{
  "embed_dim": 256,
  "encoder_parallel_block": false,
  "residual_init": "zero_last"
}
Rows from block 2 of the text encoder of a small contrastive image-text model, named by matrix and row number. Rows with one number belong to one neuron. Each number is 128 + 24 x the weight over its row's rms, rounded and kept within 0 to 255. All counts start at 0. Numbers have three digits each. After the name is the row's rms in percent of the matrix's.
After each neuron's rows are labels from the 100 texts, of 14976, where the neuron reaches its highest value: "fires on" is the input token at the peak. Only what is clearly more common there than usual is listed. The data: regions of photos with short descriptions (Visual Genome).
# fc1: MLP up (text_encoder.blocks.2.mlp.fc1.weight, 768x256), inputs 0-127
# fc2: MLP down (text_encoder.blocks.2.mlp.fc2.weight, 256x768, transposed), outputs 0-127

fc1.24 119:119169127117123110085130128175177149121079119121120122124188118102132134179164112130126119154137110100127137136154121090115135114119103207118112129101122142185127105159109149150107112094097170111132111096116147121179118160125152136162129161133057130134132124101122147137148142113165099123155107118151122153130103124087137099175109078142115142164116144126123159151117149116111150140085
fc2.24 145:166143130144136098113138075116149133120087122112177121130144129108150140124124099139164070085079145155107159113134152115116123108139122115166106100133130155177159184066156138138116146102125152121165108135130075151158111121107116105133130118116135106087119155119158088133128144122136152192107104145105149178117156143148152143143157094144115127156149163104069118139149134131129147140099
fires on: "and"

fc1.184 102:165151140124127140131118119140155106138156132094141110165119128112109100120103138135154125162128059123138104123099145176132148152177136105147149128172151118127137070122145129111113113111157092141110152117129150124119099076104112105153117129132116129128113124117158163140074160194111161175165094131105147144162138141135150134156108125129153142140133102116120157159132146144126143118150
fc2.184 089:124145127119178128080114154124125159097094146141163108137146140113110129169134171129114160104142135083090095118145132151201116110149128165090136122140083114112138098146122143134063167120110156153076123127153144153103135154140161141103151161118116138140103121156166114101094112120084138094127146117152198088093117157122106105103128124201139128120140090083138163143125146127141103122104
fires on: "brown"; "sign"; "black"

fc1.493 083:157154140155131110105134102066107121162123148138154133132116166141126114095110125107115172136150142143157132097116169125155090130102112122129139131123141103133109104143158123150133064115144125120171162084129154116133122156119124176168135173142100178189131183132169107124088103120095124128138098130109135152138120119116140157110156083130132122125125096132119116151121143079089111131147
fc2.493 070:156124121095118177134114148148149165155137147115091142137112105118129102140128147082123134145172149085094098112126132121155148158144121167070124139109131075132102158147120105084122154150106102128096163151147126144090126116126133107173076162126108122100157106127138152117108126137138082129128101106143128159103137114119120113089109102137152127142114130108138144148122116114124132105109
fires on: "pink"; "sign"; "red"; "train"

fc1.98 099:114174158127104121150142183167111107116128106092159102153118096117116140111159152139165147146089123177195126163137126159120113099095118128146101159114177122121135162147124106137119127154143150128139121146127123147126104137167095129156121141117122111147128082175088130131089096183154118120111105095166145105156113114103174121136113133084128094122125134159091095175123141117082118093168
fc2.98 095:097151156134110170127114129145110138157138098149073143074107130107107159111089125145151141133137117100088137109131179085096140129160116165161114098128126107131112115148103109140154124166136112142099152145138106128169106136149119223136104143152122123158146111101116130147169140122146165104118141121098185115185105093171188106165101109112137123166118080160134147154112096112121129099141
fires on: "and"

fc1.52 088:092137130116143159114157116097141110143074123176154145107100100072188122152141107168141134186168163184133123140149141140105168127130139105108083136127131110131169123128131078166150162156126083149076164122108087156099116150120096125169073171129147126142139131164134120108135137125143082125109126123129135121108169117067119134139120159112138128148125143099160133156143140123118126157113
fc2.52 086:154170132143168135101131099140118140135153166115136151113128112138118097097093131117156098141141115149145129140155148136120121123137141095126152161149143120186107145129153148127163136090104096141156156117113107111139143094139094084160117106138118105142144122107149147168159131126114112161110124117122075096112114102139113142102115154150086108070125117154114110138084126072120086138159
fires on: "in"

fc1.661 096:132133090106106134157125119100158119102114111098096135113108134113159080117129150107141140135138147089182128115085136085108125119143105128165147092133110132098116120172162112093068104121146156133107174173094125122142185152115113125160095142139140096120137148139122096104122139145082143117115108095093121090098161128132123153099142124127073099152126098136164137133117157154143123114132
fc2.661 083:129145125096142116129123108100148157140134120133126109163109093147136098108105131111144119156126161129137114110087117148135137103120173117114112143147124131179137153086150108104086119109112089160143116092116134149070112132081089093178130109130134114130137140125140150119129140084152137148124114173154103168131112133139116158143127088122139172079126173101115120120108153110122116133096
fires on: "pink"

fc1.396 086:142114181158128191088101119105136130127064167145085150136112162134129110120116131123161117107128154140129124136137172114121109136137098125142167076136138131082163159150141136168124155158134140126114151140120117130155103133111144122114140140125128126121151125146127158097110120119113115160112162167122130133102122100143150126122089137151088111088127125070095156106121125129126164127152
fc2.396 064:145132155096149099127128108131126164148159121163140124130151117104117132119120149128124179156069122118107123142130121117151109101101168151094128101157098125123115110110079133109158128120138131153172074146127126106108113107146152132141118129113153112115101103107132117145165168109167128125139112144119143127129107128121138120129079091105148172161135133150155123108159117153114127144101
fires on: "brown"

fc1.220 127:110124155121117104094135115141153125120122102122144117099119112107120100162121123121151200142139134147104167125122088114132132151117119133122130144109161105101118153135098155162138153101110151109138098129168159124112132156135115169120156154123144180101177157142146098104114097095109100162161137147135138138162094127104144136127133111147079123110139129157165141149152140078120131071120
fc2.220 120:122091151113119172131148148166129132172139098144068138113120128093138171094112119129156106115158099158169146138087172148092121093131135153169133101171156125115153104147086115163177105176113108113164156130158059101130119129181129120164106092153131136123155093098116122099142142120143176097105148102097105109144094109113179145128112135118132102146118170144117171115149135166119128122156
fires on: "black"

fc1.390 116:103153131108136093124168144178077114134119127121140132079164111094121089115112167119139126124093159105141117162098109091173116152118108117147170151111120094119119139154132134134127085153123105131124104140105163144153149132199115138157143087107119111102102157132143154124170118127117118133122128093124111163141112124110112148086169136146131156129168127148146127154111131136150100148110
fc2.390 115:176119117116087124167125104126149147104136061132170163094093105138157139118097144124118102132119146116140160128109130121126133133133098111145135118106147125145144117109138130138155133130136122150142206121155089147134096174136125110162118140131162126107114114115138119196102128103140118152136141093095102161123141160104143132096136150129102149096135169153087132165175173107159118121134
fires on: "red"; "pink"; "sign"; "of"

fc1.133 092:104111139136141207107142109130098149072141129126119104114146115122109120133146112118169093094156134106118179139112130187103126084156138123144130150178152112124134133135125121125099153110138160158162148118117138156119120136125107109139129116136144152126135136145204124172152161120146109151093129140154115106107142132171138120095130100082124125142148041092115136132106137141162141118124
fc2.133 091:158111125146069141138152145106103132115136137141134094124145134126116161117159133136140104087136164084083153121161131096106104188152132126121104138101145139118111159120155126139139153133115157075125066094121146142117140142116117151129113115126135146091087153149111144134122122142148168154181116143102147117118125126096113105125123112101123110141132144163093118127153140109144129156185
fires on: "a"

fc1.119 094:103100127149140101135149106129175134134056153133152133124126088085139201127119166146168139120136134111172134113129120066146132145169107152174117116121147122111176111125147121105126140151134150099110140112128160157144147124119142160130118125084101130078150124151114112099138092131099134152143174124128164111115106126106160173099104118115092142096114171202135131142180125099088098082113
fc2.119 086:205135131106100163090105124113130124153144147160112121155146123115121099171133088151119135124163133127052140132109119172146080133158125094086099165127084142135142165099125110136139136104126114134135122112146087112115108125116138145143117112178154121133109137129158162139121149116185143136120113148144090128122104162159138090118139092105133124112125136135130134117134186104110124150111
fires on: "black"

fc1.478 122:153115112168123167133096159160176139142145117093126125186102177152106142143135097116109141191139116152121165125115132133132158123095095148158104129208126096119115112113151121142129133169171141162178141086151137109110095115084110120096086123130124135151158086134140122125100158142113121179140136129146129142166107132111127132126103109123148122099145087118154132086166112119143146096156
fc2.478 137:159134102131095089167104102130088082143129103149105110138173137122127119138139093076137122152207140159145103114112119125189128148120170099100125128139123115137116129140133093105087151150169136153152115085145138125123098159097093110115109113108138126113123143138134110135113124140142088133112081160112093160138158142097121152150134113141127167158144109159096174101134119140141108129101
fires on: "black"

fc1.724 081:154120108167138115124140093096137081133165126080143111120134154140115090118084121135155084140133151145126125090180117158136125140120157102096126096132111134093116148105128138108172128121122166100132115141142133128113163143093105117121136153142099131083121100101188135086134117149124149142168118120117108143197161126182096129112157157126080135135122110140116142167144149106162145094115
fc2.724 064:138184124118131176115080152122161112081110179174146101150079129173115145164160145098085177141148119126110091153124046106140125127167111150134136141111139145113143082107148120101114137066136121110141173143115125136157096127116149130111155127146157143148152100139129126144095132132116105109097143143166128113123100136131142108163095116116153127105099107115187128110119130114147131145106
fires on: "in"; "cheese"

fc1.592 123:141184100155116144092113162150152124140149149149130133148134108124124096104114146140135158188104133105111145084097135108140051131093126120100168160126080109096107129166121156125107132136091129136145130140142160108140120126169138134102106112137129113111104094126171103125084137101091141162122082111143155146134142117174142165161110123119156141149124100165189123133131119135106156109132
fc2.592 161:095150096144113099145102073129131129164104106160105152130093097149154143153118139135111096144143154145122116165125167160098114115097128113143095166152119139122109105087134095141131137100150111163143115168128101128055167114096112157150146131126084164146109150087123142114161160126123135113142122188158134133147158123136128134131170131114178130128161113101129097171075102103107088143177
fires on: "light"; "the"; "with"

fc1.367 097:118079110141113169170127122153112114080121159116113120105110111121092085122102139138143132137115113110148162075146134132086149080131088084134187119135144161159121101165110108117183127138151114142124138142150159145173141170133126162126133141112125115117095101155127165141077176094125138111145138121134111110142157098099146111126071110112125157137147114181136129104141144142154124137144
fc2.367 086:157076146117138133131098114137153121108141153092099136092171096069108146149107142151121084099139132127096109106137152080093109144144106107132081121123140135116108155102144152146133179124124126123111127117141088109130131112115110129164153136159156138125139093128146106148148146133130137152156157092107136143162131130121134116129123136101111177149114122123127155125172123099139168158090
fires on: "and"; "with"

fc1.266 108:146164120085140129139115108097139109119128126135111124133125095124087110107109162103169145091124116169102135131103132123125113130105154140148131135106155138155107162093119122115104141131129141150157127066150127186137135097129167147134149122118143120159156116178139140133157127132108119173166147102128146131134130108122109153103083118137119115095132108154138116148139162098125114122131
fc2.266 104:126134094159125157119140100165122172181145133161104141137177138118154114150096136101127115105157137143149125124092185110104117132132116120143143083118116088144130096193131092157112110125119123150120129129145118120101099120137060127115130113136090092085127147134124159137124128092170195115125117129098083124123155113109117174112124115155152140125110165110127181135048134170109112130155
fires on: "pink"; "purple"; "pants"

fc1.125 112:095120130114107158099140164171105123116142138127127108123137095140121170095115138130126122148130108138148115155103102127139118154124104105131155119111158101124114151125103126145106141122117106162120139087098113133119117187121124141161109114121120155119083159139114160140103094098131135166120152124161157115138152135092086167118170153119129151111162124148114160165125128130090103095093
fc2.125 107:086121150104119185177090138173159154122100124116170137103148101120116115108151133101072139152095122151125148126110122129114114140146124121139134122141146144133133098145143153141171111146137134118133151123150058137141133166118140141143131127139150111110117125113156120161157130152126106123121126092106125095141135135133117111137165149160101142129100102131135143109153149121140149109143
fires on: "red"; "helmet"

fc1.169 079:123121156102158143077163131139124102184111111095158113101140099115103111141158145158152108110129120136129100163120148133175138163155134054154111138112137149103153127110100079139072128126136112155103147105150145132166120144127129112112122102131129174180094155143165148142090117123140151150104148109117125163146135159102116114141135132135153121084125141166108097165141139133146146107081
fc2.169 073:133149132069151162131109173134157166122110146099130126123144107159143132140151095116107141147123107100097151133128135112156122137142114119132132139152147125085095149126150123125140141132114094120107146155142132182143143074117090118110152142140091044106131105131106115120155148147140115173126126111138146101172095091110137134131088110118160200154100072130102171114132158110095150123072
fires on: "red"; "shirt"

fc1.468 107:143138109162134093124120121168126113134117111145147140160104111165147094135070156093137130178102157126131121141095136143132144145135124117148139103125125119139157087121172138118101095095124144119166143150138156156106150164136103098074124100120127112149143116158151121107135123156081145168128186089117132137159137155128091113153112098125137118129109077124134161155139128131146080130121
fc2.468 103:128090126122159146121162150119129138145127112127151149117099117116124120126126108148107132111130097081115108118146121155144109103149147189095172147125158132135114050143094130145164143146126139126125167160149091144109143168156141118133129149133112168101114128137113121129153125124132117104143108085145184083123116116172130168079138143145105113103108162135114149122135171132115121164167
fires on: "black"; "brown"

fc1.97 108:146159142133114156132143112157123108114162125098162146138137171096133096131131146112115128162156147106109164115142175140149137099104122124099114121139090116118135142142132110111095097080129161168134126104131125126085146153112113146111134132125124124140066106149159120132112168151145098151134162085166133155097165098125146119166142099159129126122146139151126169146088143156123130083096
fc2.97 113:176149128090110111144131117118129102092100167140121136178141100106152134138105114058129103148130177141094116151076073118125165142155128125138126094154110155147116110135070107111097125139130136112116148079141129155125145165167100121121148150174141125119140124146118133105145138134119148118148103124125103120111138133110105140136107125161109142102184171135129156104105148121129147158099
fires on: "sheep"; "black"; "bear"

fc1.297 113:142111086117118112140158122109173127117148192119107136122115109117157143137134128119162080135172140109146138113153146171107165140136166125115111152143078139120160114115091102102118123105128119129159156088107157159104089169121090114090129178118130151100152168101153118135146148130106119132112154100134137138107188151136124142093137115068115130131133117165117165132089120157109136082114
fc2.297 105:110139130143165118111103071118140152126122106118179095113100099129145097142123144134122150130099126094110130086162111080125112119137119167144147141097116117157150139112151134138151142093115144087138156119133138126173147132119178166103178111157164152165095151109097118153153104134154095134126142140172153150151127112163130106186123120154143115132044080130143104119104132105106125090073
fires on: "large"; "body"

fc1.345 080:104124148153134152187141124120138162122093125093066177082147140106113108124100151135116134092136112080169128128110127148160083129127104125143113118142180161181104095126174143136102096086156142116137167147143105138101115100130138107125141132143095113121177104127136156155110111133070130126102110119116118107136148113124155180156109122124141139130115108141142144134120090140130108121156
fc2.345 072:101118134100150115091137096111111119125148115096144100139116117099143132146107148113165139110167133156128128119137120122171103103123157155102093115122111100145131144160106094114095134103114136163144108094146135091100123116144151109152160103122115118153104128136139161081083122087108142113130158136123100121136111181136077111100125109212150121164158117121177128120099158131112108101109
fires on: "green"

fc1.644 107:135082126112120105110094168146105133155135172148097144135101135133168167094149124172168173139138131082087158137178124131150134163141144129112138113149138141162133106181105161115122115096120126105124128107155126109139100113121131110110111170129104123157140122116127164162087129143131134110126169105146119122116162148128134114103124145115109165130117115158180156131175109147120112098112
fc2.644 105:095144158117125099126097116071129111167152137141146126175120079165154152118101122117114098120143151139139116133098120146144109088119131169121095088133124123167147120133063084089157137134133128133121115100107082133131139142137159116137102142139122144142131173103135168105111122112127129078164125147175129170105113125162103137121150117142113112159143138118149104159115144123069129124163
fires on: "a"

fc1.183 082:106132099144152117100137131144124116087116134116152123123146133152081154101136106141170114149137109102128088105100119145131150131146099155132129153160179121130090156103092140143128165149170126108114154085121137078180098096144147165147154147108147182184163105127138123150099134104073117081180140087111146089105125099126131142125145129123097152122162118150110132112163130094127135109136
fc2.183 071:112114126115128149168189198083140126093177123145131135156151117099114108122136102175156104125105140131187129127123145124130136112107122113094120192116112140113113172135078106119133112155114133143107168111108160146136143103144146145135145143137124096105128131118135161110152124133118121099139124163125144137131124101100143161110107117107135129095108137074154111108111121092133155145157
fires on: "in"; "and"

fc1.746 107:152132163119148114142171145170114125119100170164150140078108118154098108142140151088128116122111131102160114090131132155137155107161129087118122132160135121123160101103139082125125124143147102149126119149152125137146112122196137133165128121144146161120159089180123110084125134111145158098106136102155111091118120118135147132126101088122105086136083123107130154140140129141189114118131
fc2.746 095:096105128162142135097101169124127190124126137146144123079089128140098145129090155112108132106126121116065172092134120089100129111142129160115124089098096132118139157118159102133164135121119148137097103161111152143075102113127096181089145152153136125105140123095101106137166116134114155137169135113143163141145103102139142104136081144097142127158130079162152100147109137081115140158147
fires on: "large"; "man"

fc1.668 071:155136155110138148107127121125145142113161106114154107116160141143130129133186086151139143138128174115125096130106121159139135131147162144112132099125139099104094138139128112130162115157138117162152177129097095151140106131187120078108164086093152139147151089129122101132112157122122124133143120095085118132144139137150176095136122097113130158120105069111103128132087141114137148115118
fc2.668 063:120145140104125121100123106169138148134086102153093138131103140127154152103115122136128111123108123140101117119168091097092158111115139113136108119120152115105125089102151121131098166081136130078113119129143096151129122127105152100143115146123085142110087140136130119145166109174130147093125129110130143167110105129150116139128119114114097155128171143145111150166128094174107097113174
fires on: "red"; "in"

fc1.42 075:133111157119114131168139160103210156112096116122097125092147133105143120112153142085117144146153139077111116145158124157121192162079112144129096112112117154124149142128077146192123133110113138110163156122115145124118159085084131114107159111098140129132168119158144115117142124191110131158175109124140111117126145099075132117144173136163123117113099146149132110156171125115105159079132
fc2.42 073:187161110099128084150160095154129102126147096119122129174081148134171154112114113111086128120138152160137120169099133123102148083145151123110122137102163136130117129153103144082123117131096136123158100123114066120107134188164150106141092129138128129149121163123085169153103137097116127152122110113106090169136144157105163115107139117129141108074132165109113135169166124123156143139146
fires on: "sheep"; "grass"

fc1.182 105:134115097175053104138122115105151130128188120113139091143167097137112097141118111094082125143131174153153097131071079157140121122116130088120120149108108136162113163126118120114099122167099113174106123103139125076165127129128137110146083138170126115124146120133113166129065162122131145138120112151124112118182103087120120141143148163093077120131141100162140145122119140137099143120141
fc2.182 094:172124125104124122116115055114128146158109126140131161129169102061157162138134117109144135133159145158106111169099103109142119127160113166105095142139147114196155146103087113134154174126110122119154114114145139084115081118131132134152168085193146162158098116099138133098124157113120163087123119140184104099112143127120115117134112114178111126127151139096149156130136106140127147124124
fires on: "black"

fc1.575 123:108131091134059142127114132169130109128108144132166099115125167147117076134144105108147178111148128125109124121156106128131128121142117125130133155115158162090090132128166151087139117132117171112071110106090145175163147143124200119142127164128097126111085111129167113124120126120125123144094122141105132139128134140088151152134129151111113154143140087147155078141128129135141140113103
fc2.575 126:152101139176117155125119154141120112109176138110112150108124153160078140137148072081141087129108091136149178085123089146121124109142131131160130093116163103132163098158155130152135114140145126175142144131123134121160119102154130117066131082142124122112164164111098109118131109121153143147126121127101147122117130108166166133192089135108178093133143113147128123099103155162115139142120
fires on: "peppers"; "and"

fc1.381 102:137134092100156124127128112140104126102103110135127128129102118095166147116110134142131163123116129108118123154153088147197127169121144111137095121112138117121093138132126126168129151161153106128127160139151093109127090160079144142118143152149134142133128162148091093151119128121145153116134088160139075107127149126174168145156129116113136107126144135150120133130125172129144110098122
fc2.381 127:127143133133096124103144124093132113115109148154151106134126118125118117118094119081175078141156161101065171109133134122132131107162118135125094113115075138186136104170119110126099136133136090118127054080151146143117125146138113150152130150121150085139109172126135188091136111125109167151194107149089152160120133176129080106150118101134101136187168110133150154126080156134101113152125
fires on: "in"; "is"

fc1.13 082:082126151130129115130127145129156140102106120103153156127149104151112117150105168119146178136146112149116106101147111100138119135157108117149113144125065105134081137129127087109116126135122114134106131122153124150126094149139128137125172106148143128125138133124151133124126117172153098151115121114125141113094109110186125104156157135100133171145163102108124133143118113153159156154110
fc2.13 060:115153159120116116128089148093101115119131147157122122164122145161076103117171166098101139137139134135140168120077114196103139099112104118157130147113115155104141114125124129130082105113152157133139102069080141142095152116066135099167098107138140111186143142110121162165111149126147119139160122155142099131126123136130143115161125121121100116175137116131116095110084148096130083173113
fires on: "and"; "with"

fc1.249 089:114131082120156147125113107132098129138101142132088121134117151177134118130129149124114077185141139129168127114146120151130179097123105161177135138153099174161123137110083130109110134131147129125107096153070161144164122104144116142089114111096119155070137123121119161164092108105138106109151127088130126131102144145132131120092164122098126126161125112123138095129097111120141143166115
fc2.249 094:139101136105105109122082136139138084109151154133146139145094094143116090145146109163127189092139146148143094119086102169148093142129146124127142162123144131118134091141157098117139118110135138148153132111117119135119129110157154113113094144176147134136148130101138137124079125123165094093095141123158119165160114162190137095112146131113145113117141097101140113144116149145130117107106
fires on: "green"; "a"; "on"

fc1.109 132:128129188134130134124121137126139119098114140096176129115157118147095132119133123123150129163114116151133129116163121133144141157129136124127146124099151151142120108153159137200117146138164095145116134072095104135160133171143127116103075152111126142129137083143178076145102104127142129163123157122114170139121137094077097112151116117143119106105098143147119109124119127118129145165160
fc2.109 174:087141113097132113097106132148123141141096158100128098131137109115150124129096149140073161121141166094114132142156146107141114141115152138141128139159148175147124114129123154112104162107131108117158118149133078101095158159122110097160148128131144117122071118117145112107149109142097116123154119099184179130119133103119073123077181133117122148127091076064122142151135135101105093095125
fires on: "in"; "and"; "is"

fc1.489 112:117123133102143140068147120071129172088155160089122122093124164099184119100142080135074132141133099107132120098167147198199154139117156114117114112128164102141106144165112108131119136102164134163107157140113122100133117125103134129124140117092136105150150118156136131151101105081109151143117121160122121093141130135133117126142190129083148167132128131155091087122131139130112115119152
fc2.489 132:138164120066127071144094148138174103113076148111156120125169109122135087145087156145115138155157162135148090169106142138184168121139149134125115161123122159145088116138109132084090153125128118123129133101100089131084128122143144107139147153154119150119106152124139138100109140140102106132121110110159102149159151122137117137110172151181160149116138127120131163141128145122135120102108
fires on: "in"; "green"

fc1.543 091:118128148147134139143151105115110108170155122154099098085111121112085155155156092132118120116133081142123136105107110142141158084109080122161092112117184089144104171141119092117096101170152134169156139126153104108115105160110152133150149108134110109131167146148116161105079130138143172170085098138107091106137119134123123145137079118133117099153116147114112159132147174112094124134069
fc2.543 080:103177122139159129075094124121154176117128135111109113113156132105155154150143119109144147127121123101091143125132143119134116167145119165125127116145084140079144153146176119150121124099114114070076130140118157155098128088101102141115126107114076090128135134136147112151163131128163097127142136113112115143143138154112108111127169104131123187138123138142117103125097157111101155171114
fires on: "pink"; "brown"; "with"

fc1.597 073:112138138127099163094172122119133146131145112129155115120114179119145134118115155134121159130085137124131189125150150140139101089098125093167099147098105129064153136139176168157178135112143151110162114112135125139089126161138100134112143156160157116113155123133139076105138116127168142126178122110140125164092133081130158114152123181138085124147141151137101174099151144115122112102110
fc2.597 066:132121139118155138129125176097087161140110137125118117134141092133131138162101121122168161131139131117126069112119124083095147119107120153106132113161136148157134103138067077111131155132150123122145124173134105148144137104167157097091149134110141118158117110132128106148164105083139111153077142155131156116144135172135146144138122124127164117154140100123164098127114105149144153138134
fires on: "<end>"; "."

fc1.737 126:150079091144115119121137122142142168085155157105135130112168198124183114154107132145161136139107105097154190107145114109142107133121153115176135126135122127130129117120182128168148138144128136093161162124144132132114152141142139127061122126142152142134133108142116094177090149106137141163105148101172138100111142112162124139119155110100097111104138140150154109152093115141091137078119
fc2.737 155:153130121150143091102134136110117104120150124138150109137122153158128124147150102166122107078127086122133121147079130184183106099130108147111132121091108135126148166090162131163098131101126107117126091120124147114137151119095128097127099134086088160133136130145129101122117141121153113100097146149124176129109152161146119141143162133091172175138121174105147113113123126164137116133104
fires on: "<end>"; "plane"

fc1.90 078:175109150147114135162145121124113111114062139107102165138125107116073131124132138130195184147131118115094151120146150105141096131129161171144159129121092097138164125139139119116147137123143099146120126136102148083120073130150134110116107112141108156125159127167137180110125124133147137129153086143113142103138129145102165147149153135124118120120131142123089128150098140132182112133131
fc2.90 063:129145122123163152159177113150093107145175139066124148105104152124124159105110130147110118107134128133143146141127179143090127054082106136128123104130128155139103120173086145122141110115144118127172079142137106087133144154146127095202104128117107148165108070133146111130138140134093109135148133145111153116120147059144111135142118153123087108153121151134124128156141113138126108129176
fires on: "with"

fc1.708 089:105140127156142139100102096134091164067112132145128121117196164115159160107142106154130124108132144085118141153123098149132135126108143094122125145140141108119126121145131141111126130133122149092129115138133153126142126114120133181109128141099107151137099162088129141161140144116113111150100092115118107138091155084125128161135122113125066154140096143144082113152135095113127131170151
fc2.708 071:077161144155134132110132134150160071128163152058125115147157151158129096103068102078097116110138116128143121087116128120117128086130152150141148090097149132124113113166110145117112125141133131145117112129097117104156142158145113121109111132117118103118139157143108151113123097170112157145115101127134157137139122133121112123140140159135122126181106109115127169119094134181098140141094
fires on: "holding"

fc1.159 133:081083122092115143117122111103116118098144163141131143107135079157091132151143125114141102128190134123147117127088140127107134091147156118094124076147125124101107097146151081115139104135190135181067138121112152125109103139128098091170129161109103168150147115144147093091114133136134110098178128134129104101161161123118103166116126129105111170162122154166121129112154166133147141121167
fc2.159 141:130196108147146151146135156086112175105111145136175080113157175150144096124118157168140136147103109096134145113137136098152139107110132146118147133119114119155161161141154162115126101135121099137137144126110146143177138112123151135100155137100121088110126137116099145161151119119109075122112121124121122125129136116097098158124141132182142148115044121114129119129121153106149130125104
fires on: "with"

fc1.221 082:128117100147103158075141128154121102140091167112073181130155132107127103127105116161133123134137121193137113141136156149161163138161123127157111156106148121138119129133107105122134129093148140124129150109108154126102079135148147154138120112128115097139189077099118143142119155116090095124152107103107134079146121118129151122122143150121154108115163100142131117158116111114107172109140
fc2.221 077:129085130115127138099175135114133131124086139096122155180124153112144128098110142145089131113164142104144146126148152139137125100127118144125116097108136127155110173197120137083131117116135112120138087086145110106086137133132168061179096140132116093131096099138129176136100089112097161129164147139113125098103108115136112121092142120104082134150126151114155127149157109151092100130165
fires on: "red"; "decker"; "is"

fc1.164 095:121175165177162144122120159153165127118148111114171059105124132103096118101138166135130157118158134139113129113123155102170131083137136082131130130131139164074111094136174102156117158162118087142096122114148085148118098146136115096155096099100099130090141180136090137131159112126147103142127155119124098130154091134138114121137142114128123086179127110116189144130100127133119105153173
fc2.164 087:141176113121183177144099111119101145116107113107133097105142119133118126145130062133140116157123135169129090161139099110127126140146090108167119166139145136125128143078133143138130091123127096105170153108139164151190164146128146155119171120155148121172132143132138081132153163165140104146097097150109077124146094079127120114168133113165121118095104117145107120090118124144129143127086
fires on: "brown"; "pink"

fc1.412 091:131144130136123060087113081125116081158114149138122155098140129157129131122128133146128172123127151186125133095112106137154149142118147105137118122108106150143149178142129113116124134113139125182127125157117157134115090130113122111116143148145104091120154118163153144099145121087138166116142167155124111159153136169127098188146121137136120136114116137140133164155092134144137160132116
fc2.412 095:152182158118144088145157114170142136102069118122106147118132094096103125105124116130127131142064131114074084129142100121116166107131138089148123145141152111131099096120158135129103134111156115108139119148166061160139133126134124125118155142151162159127098118118137136110154144137129127166128103122120092114150139113124145152133124119145126145097137105155112115122114137119184138183136
fires on: "in"; "blue"

fc1.704 098:122104144173167162090109122139154113120111141114139148138137111158113108144140096111056143151105138093091126091150098125124158106133111095152127162136094157124090108129110152143137113162127152144139151131129150147053122132185140134121121148137131125140091157124110133130124120120146132134117122129106134134133111148122122133142166096116173137122111116159104152123142105136144144117146
fc2.704 087:107124128091190109098166144094117145106129109151133127112151126115121118146146103158147135114153135109129112080127115129128113150114161182085123168153196103144116105150117116154099145104130174103166137118137158131155103146116157121090164126146102148131105092170145105104144129097112139089121152127124137124152122131136086170135129108168131118102095110135125153141118153114130180113142
fires on: "black"; "with"

fc1.702 097:094126152126154117117083125133132116134115118098144154105136139136103114178113124129125161117158135123118101115103135155178154126185099158151141128112181158122142122117155121078124105136079119130123152113105165141200138162144150072121097122144154114157177127133127135142100116129167111143073167116128125180139133124123056135088130167147101139120151153129125134128090130107137107122089
fc2.702 095:145130159097125163165130168107114111119178140077127175121123164123111149147184054128155110103153083157156107108133090153161125164105144109142101145111148141161113156154163113121125095106156123163149123093109105155179132096107118120125148140136128108128169119148112116111107112119118071127119116108117093101118149142151088157168100108126147140123142108170138125077136154161146087123139
fires on: "peppers"; "green"

fc1.470 130:113172099130129127128121119128121095162139101100135118129113166161128104126075118124104169138149123139181134130163131118167173101128131150114132118106115134104169136137102097146098136122100133157114100072146120097135110163091090132107113118125116133114112151070112112111139172144155086126101105146159151110125113155100133107080114130114096134125078150149112157134132167101145127109103
fc2.470 132:114123157121064156127083150124174079092110121163142122074133124124124095129130159113133148165102108144112171092099139156130115167139104165162158112103141125115130110149136132142139103132140116129114147084091132132177108182169150119113110118137149134118138107121170134152113108143166146124139160106111155127142137127164129104144145139102120125111122109171142069091152157161141154106140
fires on: "black"